python train.py --arch="dit" --model="image diffusion model" --dataset="retinal OCT scans (Kermany 2017)" --train_examples=98430 --image_size=64 --horizontal_flip=true --conditioning="none" --objective="epsilon" --cond_dim=128 --norm="layernorm" --hidden_act="gelu_tanh" --mlp_ratio=2 --head_dim=64 --fused_qkv=true --qk_norm=false --inner_norm=false --moe="top_k" --num_experts=8 --moe_every=2 --expert_mlp_ratio=1 --experts_per_token=2 --shared_expert=false --patch_size=[8, 8] --layers=8 --width=128 --positions="learned" --optimizer="muon" --muon_scale="original" --learning_rate=0.034 --momentum=0.95 --nesterov=true --orthogonalizer="newton_schulz_5" --adamw_lr_other_params=0.0021 --max_grad_norm=1.0 --max_steps=9200 --batch_size=128 --epochs=12.0 --lr_schedule="step" --warmup_steps=460 --weight_decay=0.008 --adamw_weight_decay_other_params=0.05
Rows from block 4 of a small image diffusion model, named by matrix and row number. Rows with one number belong to one neuron. Each number is 128 + 32 x the weight over its row's rms, rounded and kept within 0 to 255. All counts start at 0. Numbers have three digits each.
Before each neuron's rows are labels from the 100 images, of 14976 (inputs lightly noised), where the neuron reaches its highest value: "strongest on" is what is common among them. Only what is clearly more common there than usual is listed. The data: retinal OCT scans (Kermany 2017).
# fc1: MLP up (model.blocks.4.mlp.fc1.weight, 256x128), inputs 0-63
# fc2: MLP down (model.blocks.4.mlp.fc2.weight, 128x256, transposed), outputs 0-63

strongest on: finding: diabetic macular edema
fc1.221:116130085098211102106154165131109132129124128067088105177118071130094125155156164083107081068132123147117114164098095100094138084115190104162117115137149121136120130084093123114125136145119195
fc2.221:162128123135049109136137139131174126088163130156141124155128182145146150127108068150084121115136104117145169092170124124060079110104162083141039173113124104123163135125118147134138150109080156

strongest on: finding: diabetic macular edema
fc1.240:173139144146170202204123157147141126133094157148149131113146143138115141150087171111190141141117155156133095135111122121152188098110131084146092181173117124124141090123103097171129145155131167
fc2.240:077110127131159108225168119116125113140137130131115147123141095165138104143128176138134095181188121131109098160084151128109115139075115121130099147130120081122112101144112150128158135136158105

strongest on: finding: choroidal neovascularization
fc1.0:130162119152134138138035126146087100105124097132210183128136128097168150112113130112110196188134168189144133098143153156148150112146186150132138144114102139132155127163175067166103062164161131
fc2.0:121142120125131124126082115135084089100123142112105161160153143126118145106151103180153039130139135120134128099122120112139127140160079151149120184130132157117182170092069160181104206151151112

strongest on: finding: choroidal neovascularization
fc1.152:166177109091122089094113156121144065105184126167136141187093125115041128158151078112144101123120127079121094146127144153098146140129134134140084121146101122165174115079135152096087118110125092
fc2.152:166145142121157143111114130133126189083125123142131095180079127060153166135164098086123155111096157161101125153104126120105168183124150197086127110111122122185078118162141110116133122129085099

strongest on: finding: normal
fc1.61:075108120158074121101135121068161153113127138080180149085112073104113170087121106136129142146120140164079252123065070182149087149129106173117070090095192104125128131180120152120130150091119090
fc2.61:177129160161099125063165150105198156104157127169137144160124032146177142136118158167117115141094125080114136135186163134182093126248119167089086133138169126081108147120128139128108064096144143

strongest on: finding: choroidal neovascularization
fc1.147:116106120149112069070162089197112102115043159110135110136109113161100120129112146135099124127120111106049150113127131104165135147168120122100024155127103141110135179134110151126136122104140094
fc2.147:150136134130141167091146104189127165121043110114113143123145122119043109135118131136080107132169131133117219133130131147167080165143121110103061099121152122138093115146123116174129119166128130

strongest on: finding: normal
fc1.25:164138153078171126088102050209149069069118131131104091119148089088108155172164020175077110117125139156143133075086129117122096175159107136137086181103149146178131113114105143174082134119121112
fc2.25:128100159109128112168129099189119076159106109090105124108129155131113095146122185105135122126026130131234225125141125152099118104153120114163160255116161131132122141090138228088160168114138122

strongest on: finding: diabetic macular edema
fc1.149:141098086125117115162112061141193131130072202095185136108085116150071135135137140146155128154132111123136163129177132161146177150112111170146123177112150128144120213134162115147126157158138063
fc2.149:158099102179089126147128097135173100128070140127217109114175090169159137131115128183133142111111098124135136147107122159108134132159111111138151177140144129116119184111162131099136096155137066

strongest on: finding: diabetic macular edema
fc1.136:103135158175160119063100153076144142168118103130172152169138098177113149119129147151123136107116104154080122137166148158188141195136115121122093165157116105158128134169116194108190062056141061
fc2.136:130144197105153194109110132057119117090120136142173082183152083180166132106139126114099166137124130142166135134203108134103154138153112118124141183126144109075189156169140057127108105159055098

strongest on: finding: diabetic macular edema
fc1.19:161113163116198126157174138088094139167142112126113105154137096076107114131089163147109141108132101096086032128100237084146134115166120115058162117120144125141144124130140173125119103102086107
fc2.19:080104215149159094121139133139175096117154122144097140100131114129172107142126217128111129150176129112105139144133034119173112117154098095138158141127238106101088139102140124122119132120100144

strongest on: finding: choroidal neovascularization; finding: diabetic macular edema
fc1.224:143102000181163110100171159085092201182070118095140143113147146131117104067105139109132155151128077187185131128137158074178125109151110153101192120129128135134133135125133111134148119114175138
fc2.224:121098000149148144133083141105113093118023105142093123082093080093092147098124131145156153124118108144175124155067114141136115099132086143148200122110140117123138130139098105116150135119161135

strongest on: finding: diabetic macular edema
fc1.97:139202114131138135132189155142107101105122147139083101142122121118166121151170160114141151199131172188144118064165158171168143094128147167117119122127143085176165147128162092102127143111139150
fc2.97:113104127082113142118188093142087111135114111064200055117124175118127101100173116119118139119124121083139116106101115051125137127098084193105104114136104151125128097135116115120134109124076099

strongest on: finding: normal
fc1.228:122162130152067115132136142096194140110176142104125147193150093062115172126138137105166112168132058176088165124108085101176094120132132131052135171178178149160142125141139140108155062153069156
fc2.228:067108127152105164087127095077146116132116111094169131164111152136031129081135137137144095126042140108065246102157128132164127117137143122125126160100154104114140155146074167123134183135109117

strongest on: finding: diabetic macular edema
fc1.199:108099135184072135181098134143157145141112146147123150108128138147045120144120129153116149083127105171183166117109132200193128151152074103124059138148075164153100091160106139120126103082146156
fc2.199:130162139132066119190126159159116135100136104162142133178110079138236165126108147116151115130127147122190173160127158163131113134142137091120076151151076130139128113138133169145147149158123150

strongest on: finding: choroidal neovascularization
fc1.172:135109129133122124115162080072126100161128136140094136052066132081110132132145171084109255104126128155145105148116177051150104064198095153091161140119106137128144151123128084148132106152158113
fc2.172:142104123146201100118187180176122093128155148093192121171147120153187161058120111135135069116061123152107140117134122221151135219070151159058139099099165109125103085127081120169121138131157157

strongest on: finding: diabetic macular edema
fc1.165:110053168174152144185053104114098177115108091086094106112117100104105171132105167163120158099131100146152133110164132129144106152137042118097178131110197143139119082110141148132133106096131109
fc2.165:046165127097125137065154130178095171140102161174148086136174165122128159137124149126152150104123119157168151096187093114187153113134121136120105213158157161137151100098108200125128122092070147

strongest on: finding: diabetic macular edema
fc1.206:099142110132115148116103143124090118081124014160138148153163084138127116125143127119189129129124093082117105150146116160208168163156146115082143141137108116209104125135117113089144134152092061
fc2.206:208151129104115045100126156152168122153124071151138101136117087124150116111149159142244139106127112114105123085172113149221184143153170123157120171133113084181130120129153154154114146094167130

strongest on: finding: normal
fc1.232:151127195132201139071141150085107103170071119193141150153109160130136100098058089128103053099130123103166165111095128093120087118116142150121066113171178071117087095148149108139108140083167134
fc2.232:078124181121056120099118161127126084150059128116126134124155127129147103150139138138217138127099117091153178099196108156089158128034131104164062167114154107102135168080160203102114149057151117

strongest on: finding: diabetic macular edema
fc1.226:255126132134160134070134049138105072083055135129143165088120141135105131145097104110131130104131151125102110135116129163124157134215106102151039121121119163185133130124129096180143176114183104
fc2.226:000086116147132138062076089133094166153071146125153144119135153118157109129139114117126116177178146101110138133071127159078146158122108142145000103113117146132111151147123102107166185158133100

strongest on: finding: diabetic macular edema
fc1.116:051115107118124067140131109182136138144042125121080112087101142138144138143173145140090146111118126140163116131132199101076194126097092100121187133140000122089134122091112097146129118133118142
fc2.116:189132142098067174093128125173092146101091145115096145135088086130106114163111119145080104112189127093107102129142099109083128094073116103100161119159000099074118144146108112155122147120090146

strongest on: finding: normal
fc1.16:105167148088167142161102165191085127162161136136101123127130128132092073104120072121156078124132087127183199101181076169089117165058103106150141119080173054087063111076078132161138156125104177
fc2.16:132122187158077126025147071121153113128112130091158147112121140151159141111146182143134141129065128157048122098149082079178194121215126138160146173130181151154135116126103162113111147163129095

strongest on: finding: diabetic macular edema
fc1.213:127118130199100087158095113193169193148113123102123084171129154112187129147121156161137123138136109119127155125142141167076127111183054219107108098079154192103100120082143112133109106133140111
fc2.213:080146113151020116139146069117087089137067141053119169144127091075113137125125138142149176127092134124129107104197092114106180113137091074156213105077099197139150121125148124132130120126160165

strongest on: finding: diabetic macular edema
fc1.41:114160157098088178145081082181155119134132143099135106127116186137119142086130111126163118132130136133115148176138140121087255141229161176154102168100103124156149150153113127187088145119119128
fc2.41:085161136110106068090185110104110115110139117125103155068147018113126153135127102126185172113112133155119140106141124109103143137207115115143101130153169074120116121145112152084123092130208186

strongest on: finding: choroidal neovascularization; finding: diabetic macular edema
fc1.52:171093138169165105117162137126165137176137159056095113110139034107097123167069137091162122105127089149110137153097158107136143107075186127180132079063143189127121155125139162150130089103103149
fc2.52:120079174173086116093134157171164130112134079132118108150066130136118129155141144202126142163099100128117159133135122165140138140145202110066113153088109171130157163125129150120176090085158168

strongest on: finding: diabetic macular edema
fc1.57:124091159124143167170146110134165132136149158100135094098101064124113123099130130158093144118133112108109134141134146143115113139164160123088058145075129143116100124101106172177135077163077107
fc2.57:130129164143144174134140132094141136109177130139114131147117110162094061086108146174119127129115096129126138084075102113118150050176114160090138148138152118104112116113135150158125108118132103

strongest on: finding: diabetic macular edema
fc1.157:073089147130140148154127110101144171158064131113110110069113155121139126148146118137140187108130131161210099149128168161139251168096113154148139068146093143145127109130138118136144116118141148
fc2.157:169109129112146148127124125108118130130048116101103135142114132128069118152119080130099137171203128102198087110086091159097172172082126159134149111125197137143125117073129109135145097145154112

strongest on: finding: diabetic macular edema
fc1.94:117119091116116051165141095183147066130130141112173082195103083123120136110157136124144109124126147135142137183078161121170176134175183130149138125116079139152121129122073165122100155075112076
fc2.94:074119106118086166127128091128104140112118156169185160145128133121177123140136182087181126114126153149106160115109101158192199143198147083111104127097121177126142138160096170109145136153159106

strongest on: finding: diabetic macular edema
fc1.5:124095118118102152138125129103156095160125077172121104171091176054137145069166173153044138062122146124112120210122098151147147097125109149133116077134129143163117103068178132182087170109129143
fc2.5:129099124139109173087094096094164143113136127153075103099097138166120104158181083177100137111106101138172142198073104117115126116083101158113203131114122163136111145106155053162128075120118124

strongest on: finding: normal
fc1.29:145094190148171126069134106150134125140118107115086138075097184132135115123134122119135105123135133115199141096078094144087163111096080173128126095168163134142135149165160086109092148107161147
fc2.29:198102143129055121056140114140202105152131084134136118125106096141109100099128030149084103122153126127145153140143130113144124165124125163113130125141158098146150136105108191097115123127107137

strongest on: finding: diabetic macular edema
fc1.108:146110110120098110134126093133234102094086104120160048147102106082091104125153166174100105077129141128121134227158133136123146098142136143159093104114126124165130085158081128072098148145111078
fc2.108:153127112115079096108145080109097114135106067148131166150110086126110105124126122146087128160105161141133162048140130107132156115109146114049198111123127154203129103119126069162149118102125138

strongest on: finding: diabetic macular edema
fc1.242:123197128117098117169076126157147158115099143125058114144159056110139157129184117182218118118127098159096122123153155137116091112110117175148098098136113053166100148100133117076105116148097116
fc2.242:103091140102148085151118135221122151125145148160126095111122155176116090157121144132133072124138103109092086150109085112169084081126154117127109147173080150152124121169100112121092171107139103

strongest on: finding: diabetic macular edema
fc1.85:114128098162172110171130086060110101139130136118188110101117129099086100094140166143125133156125115132140117117077200142123099142250114152094143130065175063145085170124073113189105160162125067
fc2.85:129149166126070128087146124088141157147094129121122139110118163096132137140135074143120093119102132116091080112228154099171122140054147125111092153156160099108134149104118159128074123100129162

strongest on: finding: normal
fc1.131:135124177132142138102104157168119078141096132138114128112125169142114102135134119112146130117135128181172186108069132164093080149171104159110114156137104117147104139162146102101099162109121126
fc2.131:070130127117133137131124137120122083141150125113145102166109146131128133113142182123103129139047135132051163140167138102204208104102155147121190177127052117120118127078114176129116121111102107

strongest on: finding: choroidal neovascularization
fc1.187:138119117151111129084086088103177158112139144100111115084172093090166126113121099147167083164134134166184139060140146157176167093095084156180106046128090055116095113137112098120114137108159177
fc2.187:145082098156101105077164142137126107160142177143125114084132126168141132117116154122148149108130114141226126184140171129164112097075099115106091054134059089110090105160156115186095131111096134

strongest on: finding: normal
fc1.200:103116149094142118083105129091118117110151158090121129129119128127191144098125097110118124112141111134180080118204077133155154165108107144144176141066201105124051128143129108106105173151165151
fc2.200:138151116112129128127115112090121175177133163153122145146096139132051088136135144137141090113123125146176004089115123085178136083067172151133152065184194119125113094125134098156157128163141150

strongest on: finding: choroidal neovascularization; finding: diabetic macular edema
fc1.10:141107121079136131149122100142132138167115214161177137163060110141107139065158135135099124177126055215123131080112126095082161094126076108159115104115135154090127178153119130145152131095096142
fc2.10:104153125174136151174110121114095157098124145041085126035087179122139147203135118114053144152126201113132134098106122128139130078121154129170122139133126139106126072148139129137153131128058128

strongest on: finding: normal
fc1.218:187109167087124111079110132160127150127084144020110125096063142091158083125139109122113182098127166140124128092184144188069096123105074136136169121061102191116151109105099090144077141119166144
fc2.218:123137154138181122115146111090130128123115134159139112120128137135120102100156142150159091140075095142134202118116120139139177074150153147143206165115158100093117119129133161129166119144147129