Weights of a small image diffusion model.
Model: 2.7M parameters, 64-pixel images, arch dit, norm layernorm, activation gelu_tanh, num experts 8, patch size [8, 8], layers 8, width 128.
Training: muon at rate 0.034, 9200 steps, batches of 128.
Rows from block 4, named by matrix and row number. Rows with one number belong to one attention dimension. Each number is 128 + 24 x the weight over its row's rms, rounded and kept within 0 to 255. All counts start at 0. Numbers have three digits each. After the name is the row's rms in percent of the matrix's.
# q: attention query, key and value (stacked) (model.blocks.4.attn.qkv.weight, 384x128, the q third), inputs 0-127
# k: attention query, key and value (stacked) (model.blocks.4.attn.qkv.weight, 384x128, the k third), inputs 0-127
q.101 092:120099163114124141103154099112100157180146137137160150107132132132133120074133121090072134134107149175138094146087159103124112120134146110132161164104150093134080125107089114143102115091146144115115133124134102185121106111086115155129142127078104144166128158118116103103121119131135141140153133089138120144112104135135115148146156181155123127143104112107138123107112148079120124174092
k.101 094:116120165085084084138108110105115130186162130121100173101133158157134112126138165146097173125132128158123138121076137136136115151132127109143150135125110106135122108110060146115127129119110156125107113119135063088152057145114129147139128105129092095103140130114100105098113144124124151131141151136126117145171125160099140122130166141141093098161116126101163106107116108105142108145105
q.102 138:115109143149177163140111137086139138136068154141176152114114125166102132138133161118120086144117172150160162134065106135148110091133161097166134148170137156133115119105151142122121136105133105112131115152122169110130102125153159142122126122108114119134129127126111126143155113155154126164094127121127115138136132091139151121114149123147105080160123123125062150186177155103118135101156
k.102 133:104123133149192137105136129082165115121090129176180155119147131168098147163133150140113058133127136123133158128067109138112113070133176114151101160188126138121090136106140138113105142130131115127139107117125140106146109126141155137118121138129128091141132130097140139145128145145147149158101149127125076136159154133153166121101132117142101081139137115112087105153157118131117125098138
q.103 116:152156111117156080143149100075160080112108104137130156108128102128118149140140146114135118162092149114098099132079184126140127099125135105149162168131129094139131138104125096124128138167120095171122128134119152177159113132134153113156123141110107144122159105120140113136104137170115199137121129136137164096151135131126148134097107185166155118156114137100156126124128117124150154153087
k.103 108:147152105103150130161123128089133105146131153140129150147127097139057128136139124154111133132116147138167154139123128144129141117111123061154186137124089115122098118082110131146116139109116100161124148131170091067114111155120118176158116116111096165143102073125147119148107129112154135133123138132134103088148122154152152137086107165145161153155122136117117112125135133135168158079113
q.104 116:140099132123060153135124133177131115106142153117139125136120098129135114104100058169138074124125126106125140110146178145133066182137155162145114092102142148140139127165126180131127154124146141155133115164117111155145141113137140131099152152143134083113147139122131165124141137096144113093123150156141136109152134137153106113124150125092109120124128166138104117151138122144131060136172
k.104 113:145136121125061098104126148128138089084120110156135085153139117114185099121098101135108100134122122100102105109124158114141132166138144147122117105092139139133145106192138148082133146164170116128154112132132126166134168146116111140123182177153148112124165120123149167109136128098120127119114145139123143113110114133173087154110146161106085142092086109124159116147130131145131128103147
q.105 099:126114128165101149153107122184149154121116099137112096151086125145161157124114125157111125098125106114126130121072104153131130169142110111118120123106158141168094103119112163121115106159116109144158163130145113126144127133089120101130108184108110102106149142145153181100121105105099111130125119155156135102130157111113155104150141127143124163153101116152158159168187102144112118188100
k.105 096:116126123120097143135128185179133104116119094117110109134146102101113160118131131126154134134143109128130149142110104136123092163174111104137101104116169099139132127136148149128147111138102096172163107171153120127179156133160115143109121147165130126096151142095129159138099093073120129105120189131112089087174159125127123121140143142148114174148105108150183147140146091141130121133156
q.106 106:097102140115068138124101125121106127126077093118155106085130114133145119154141135151124149135141116153107146097153113194110134165097115120129064146115164132150101136099159108136111115134120107141111119082123186105125207125117111076145090124140106123134130073115194153147124147116150103119146104152111127152129119137126123142144105158103140137122134121125121137148152126149115129139138
k.106 104:137099102104094166134103151103152171106095111082101126114114140125094145131128132153157143101136121123177120113137166153092097145138097117102111107111142142151157125105109153152119105143114114118108130125147162121132181125137085104138116171141135166161121119126152118164129143112191122152141124149109107213084124100126125159106097111136145154127123126156130162143133123130108142098171
q.107 121:096169143105116124141116116121128108158159134138129109142118121128127159111102140178143139161120132131133132164140127088141101159125136169143118110109112111137145139195120167140107156114155158156126174140107089158110159159099167162130152147158162125133148133153129132131152131137119124100113150142180120192151118167113140132182105108127134114090183142162153137137143094128153095139153
k.107 117:089144133132119124130106110160124126100138097120119127125146114111142140076128066134102106149130119116116132118152149075123109145113134198163107141071111116105126123130132160109108157145154162153149148157098117179064103128115167125122122140115181112147137159154104145115130129140124092167106132133138154167133162140084124118171114136104092132100121165146134113137125112116160095141130
q.108 108:076099126117162138155138131130101150136098147132103156180127140142046180122153132101112136126122152134128133138128102113149116102133103151129090132163166116107144141088152095079134098136152130124157123148161085144147108159124131136152103148122152135131115173118119110123135159113117161164106077133140142149121140142089126159140115128123126145138114140137143147137091154201135160118098
k.108 096:116119100137158096113133109088151122134111170147088107101117116133071179155143169166129161151125104100118131109083080117161112129121119114120149168158138128132147142120127100148133149149109142100168157093131123153102116150110133124101105159135113108125124152130110109136091149125123106153154135110097155128133122171101133064172113091115115104125103092118132096106118135189144106124115
q.109 111:141094116096195118134139116105103134156102131146099157124133160116070092129151115089127196088138097108138126087126123149111127134113118119143161146094147078099094122127095080145162128130131145131133128059155105134172101114092110135127133122138093136144147114122096123079114126124127120119167143124124163124113136165115114147150130136132167121127133098126144103128133174138131112168124
k.109 106:142114136137104147162136175103097131171104107151110173166147165135105136113134146106121181109130148139105127124135124168154132150098144133112166154141102095154136110125145063120144110125121148119109138137173133113156103159119134153105103118123097119141113106117117112082116138122129125166180153119113196107103150159091105179130132098144134113141116122123138112141148172132170111165111
q.110 108:152131099097093119114141143149123121122126106113136156090094109133070136086134122125138156132127133139133157129091133138128170139117115117158147116064156073115109150126143191134122141133124099125194162105140111107132077133124125149149083137129098121133127113148143102108144075070137095091124121120144101114113141122100141162094110175110133132127140119120150148165135167120116147154129
k.110 116:127120115159063138156161144147116164126122128141119158143119141146162193067124178097154126120118129126119133118068136127135152135097126107122162141132149085106098140107139137134099091139130107122157156160127142129143108128106124143124095152147086111151169106131120111087121084113075093159114128152151099112125116134098140142097118091152139145127129113134173146144141125124085142138088
q.111 098:201122129165193135118131112152150159128132149106137108131149138119114117123123123132096128136132122133121076137146102168099182118136097126125180098145155177138131147102176102182119093124156110127118098127142134099143141140140147118097129118135084156107083133134180116125146080164145117120127099133097111103106099121153141118144148138117146157156140167093101148130110129128104145126115
k.111 095:112140123156121157119176126130159157128132127110107159102098144153129129183131182110126175115134161080179126123111113140125157069159103085106166107152098195130168110109145074138140107098140123142071110124148156114145118109155118105143130114147098145119144179105117108148133113163136134126090115128136122113133137121130141113143170119114143123120143085103116146143128121117135125109142
q.112 099:092077102140093116110125072082128087077147134140154138107099149082150113132141099090120115126130135095134145085165131105130129081156121155129106116130118156100103132114141166121121144130104117115158114071115146098117111166143122122122107151104127089148107134133168139152136132154130081096121121121123163106139160145071129130133147083139144127089101140153137117094124108125100110107125
k.112 104:149125122118093163157128153103105105114150120132180089126112105118117123108114068126151104117146134122112140114176098150142135182095165140124134120125159165111135138172110141091152125159122108123183112123106181100147183130125111100125107094134127121155110110095121175159137163125129092125134131131104147132120102127091112170128141105143196107115098123119093105138128121139110128137118
q.113 103:147141133166134145175105117170149133142090116138117158158153122117084106122108101144161108163111136125162135119159159119129089112164107146143173136114116175163172161129121129122140152136144120147151154131107119130185179144114142105120132120130097138158156137092156180116126114161104126150127093125184154128138132139141085144133143096130146106175120152118095139113163148160128137167129
k.113 094:148158120177150114139103132138131118118102123100120129129142119116156122117093162133105114153117145108122100152143139117144102073162101135104140127078138191108108166099140116117139147126138119096151111152132157117177128151108150134124144133179163104117144122137164139128121111150155097117107119123106178148197153156154116159161155107109112120132103109114128131120174135180149155173157
q.114 098:152158077138110139122161152103167119109118126132152161135108122130142125149148134095118106115118129117120129150111120121126128068150152119148143140139131122089102126147152152115150166099139118132138116107157102118116080113126116143149138136116172102107162113105119158165088113177157169134088130156135071180182125089101167124116123154118112136122136147159116145137099119155136155063104
k.114 094:127111085128118137163116170143131097149133170171157128143095091144119136128124095138136081132118137113120126122123095133113156116093146129154135151192126117114115105117168136077132131117121099103141118111117111129132104101121173127125130157073131105141083112135108138158116162136181148120133124164102091128155135146097175150123115168155135123142125170161080123147110098154157168117109
q.115 086:126131108108097117084141146111139142113139118095122118122158125142157149111134111142167089124133120113117164115115125138113068126100141153067095131133138115136132109170111125123135141138102137155127168141128135165111080109120104176118140191139152127097141079124125161110120139089171133114161163132133107116112138094154091161093124170071108095130118102128099127112125113117102084105150
k.115 089:153140098125134136123084127104123162161136134102121127120097120116150124133113098140121114155147098152079140188119106103116112189131160157096106142124160102126132130158165141134145119148102143123147123154157104169095125119120121091147189183128133114104119094125155139122129160091126161126122137160141129083081126117156101149096121207119114105111138124136096118123122116117123093128112
q.116 101:159122117109047119099146108110107099121121101142072127125176137140146104106119137134129139137131112117122119127108181058126126118186119112083102152117137099157145118115129176125117133132157116095119149126131113086139130149114114137131124092128131150132138128111144123107146066104132154112158113114117151153121117118141073147105143116111101144114114086108156166112096164175112134132104
k.116 107:143121111106099113143125152156054128151111102118123137120118117156130095109112147122110130128124118132122077134169167100130146148120133076153125114102149100105106132082136148141122124142114124101109144145072102066135108138125102113126154159107103139127142132129169120114123129094096126105178127117134112169085057131134157112148132127120150132124133147119124148066115160155109140172098
q.117 096:141154098139143136105123119112091114102124146150114126170185155113144086138102133130130101128148118063077080133192148088152117129125155133124126144108106126122142158158151113091152152112155145132157107149102110117111105160131125143105150134132180169115111117145134132124130167108107139109143167138084154197138084155132127123125156106102126138100136135115118112145111170143105110139123
k.117 095:107147086088147155161150121106078132122120103121105093124145126181146127141135122126159160141142124129125099132180119050168130124121133151155145149130080159123144124176124133125133155111145139126114141154130115134130097105111136143136154119097193150118149158130083136166158126148134139149125133114119138172097065134136107166136143106092126123124164171129104134150108104139121143148105
q.118 093:133145097080159131127102104139142089126087154141115123146159161153132087130124118139087114096122139136146093149141148090127103115162157154143163122101076111090084144105111146134096154131131144099108128143151112106140164128131144185113177098119148140124126144140072125104115172158131129149119136128081163157160128168158131138091119102127106142129154138122141134150163156151162135142123
k.118 094:119148123136113144129098112146108066150097125166116108138142139124139116143122127115093103137143128093060083120141140084126143151119150106163144145120068136127110128129102104123143157128124128159127117132103131144159201138131130183116161120114132174143135149109139150117074154157112163148143121099084108159161133143128100137128113126152141108136107157105116112151154148142150078154096
q.119 097:136139098130135097141147131135084115133138135144160108104136127128144114131136156145133108153114112087146097131092115125130145148106111113127122109121142071133127107100124087093104158130145146117117124093104043148120123123167144122118092174139156116132130137167112100118158145146076165152109150112135107057118130091085145107113113153130118100140093123175132113146100163166119140096152
k.119 091:127135123107115161120152120134107116086142118140119111127133117123084126120159136124138129099165162136121174105101110133148129142070114122128164149119146115114119137147064104148112164123141140144109157118105101111141128105170135138118103141121133151135161139139102115147110204084117147137135137116102116026099112146123138146130137133149112110147145118162106135165050131149121131126127
q.120 093:042111112131086138095164151095114165136145120091128129123110127115156179123115104133148136130132161153122145154097085132133118162125103110116047160130109149110129142155129116141163115142067117141156158181144168125121171125121105140167132103128160130114141133136123142139128148113113103119112125126135136141123121116170103074122115145110162184150129123129127147124115127123103140142136
k.120 092:126125105125119129123129116096136141148148133120126085111128125188144111097149146152152153144146092148080147146142116129076115125167124130105062118078131115146159120109116130163123130124099110132153145110099154161087157152088107081139109135162126144106123140167146153157102142120151161093151162147104119151094131109167155098080085142142110135127148151128154156115120137127126120172106
q.121 089:138114132103155119158132112115111127121069136107102117088123116139142105145109151176124141133112110151175140115165153083157087111138139124116118128105101154150135129114101105123075132074132132135128107117098078094115130118131101097125139142145167150101101086118182152140134118085173124123144133117085125145122074169135105119156149127072096110113120133128123106124177128124146108128146
k.121 087:110107132113117112163109122154107165123072122095098066142143126125109105150126117133117108129118116142127138097138186110138099168107126142144155144136126202121144142098142129126144099134129158120115111179109173110159139093145129135106169153134137160085145146113140119143128163103148147165135114118084131182076085116150115156145144116116099126149136107141098161131133104097121119138106
q.122 101:123150135126121110164115154114135150154117131096145099135098138083110153145135141147127117147118131160150101154137132173117076155098148125160129150116116106103121113085131133142142098146083129098174119101122104105125152114116120118139161137123165150111110129108171127145139114129131082163151107117105140120153076144053158162131113093137162145122147150133154132055140104099137155119092
k.122 100:157113144123085103144115118104160189170137157110092106126144106122081158152120132119150150133136133167124129152104113066089096125136136168120135138129129144116118137092140116102149080125117124148175142086170128143105179104148145143151114094093176146102140099124112123161075123122125091128118083115116119164121160121085113153140142122129112143127175137117143115124104115124137120121147
q.123 110:124090126130082162098120116121152137097148130149148115089108114145121139098098101163112062125125135135162105101081139130116117128179177144152086152134169105112121122132115183128083166127135097111168098140080140157082158135137121081114145134125132077138129152135121156133151153150132116140126123149138126090108115113133138117130143139153108134138097119133133145145085172111104142106146
k.123 105:137115135102060121108148136105146080105124102146154140121146135138127085122133105169155083157114146121139175093099129148127139158092155114134087137146146099143124081175112198125113181131135136166182123109111114137154157121137132118150165159141133114144168073119148126155137144112147106115097119130140116117135144136148143082124145136142121093139132119101136135150094103145129115116142
q.124 088:156132132141066161113136106145173132109143154107148157102113121156155128119095136135156112148105146113146083109122145144133148137091117133123111122081157159142144146174153172104122184142172149125115145166111167141135158111091150159174156190095126128148138172124131119139127117155134135126102119109137132115163149154167120117134127131133122118189150125162110123127134148151117082142130
k.124 093:103151108130061164142106093142138116102119082155108148127144101075178124123094103131118130101128134107114117130137124149103139100134120123099126116116158146145131151128161141111086168120152105116137119136111075138138152186124139123149159130111117092186130159121169153100121117152152149100120103147180116099200134113155126128153152163099132131110123156138122143150129101133143135134107
q.125 115:089121172134173141112107102125090102109107106152131145121121142147094120152130171136113108107131126121178175129100185132162140093145118087149116162148156151140103119097120128153093131123150141106119127146107175068134087150164150138094092144151100109120141155153147103130152101123137142125142142096135095131141143112117155119175129090114086127145143090119100136131138124170127104122156
k.125 120:100120162121131162114102136124126107099089136178142151143162128153091120141107098122112083075125157128099144108119134108156148119141138105122108153150160135161118116102129142152096124099143124093127118166089152071120110119162124127095097106110084094136142120101130139097165117114102144118151112120137151154110110094132097098126113083118074102143106103099099127138160127161108106133178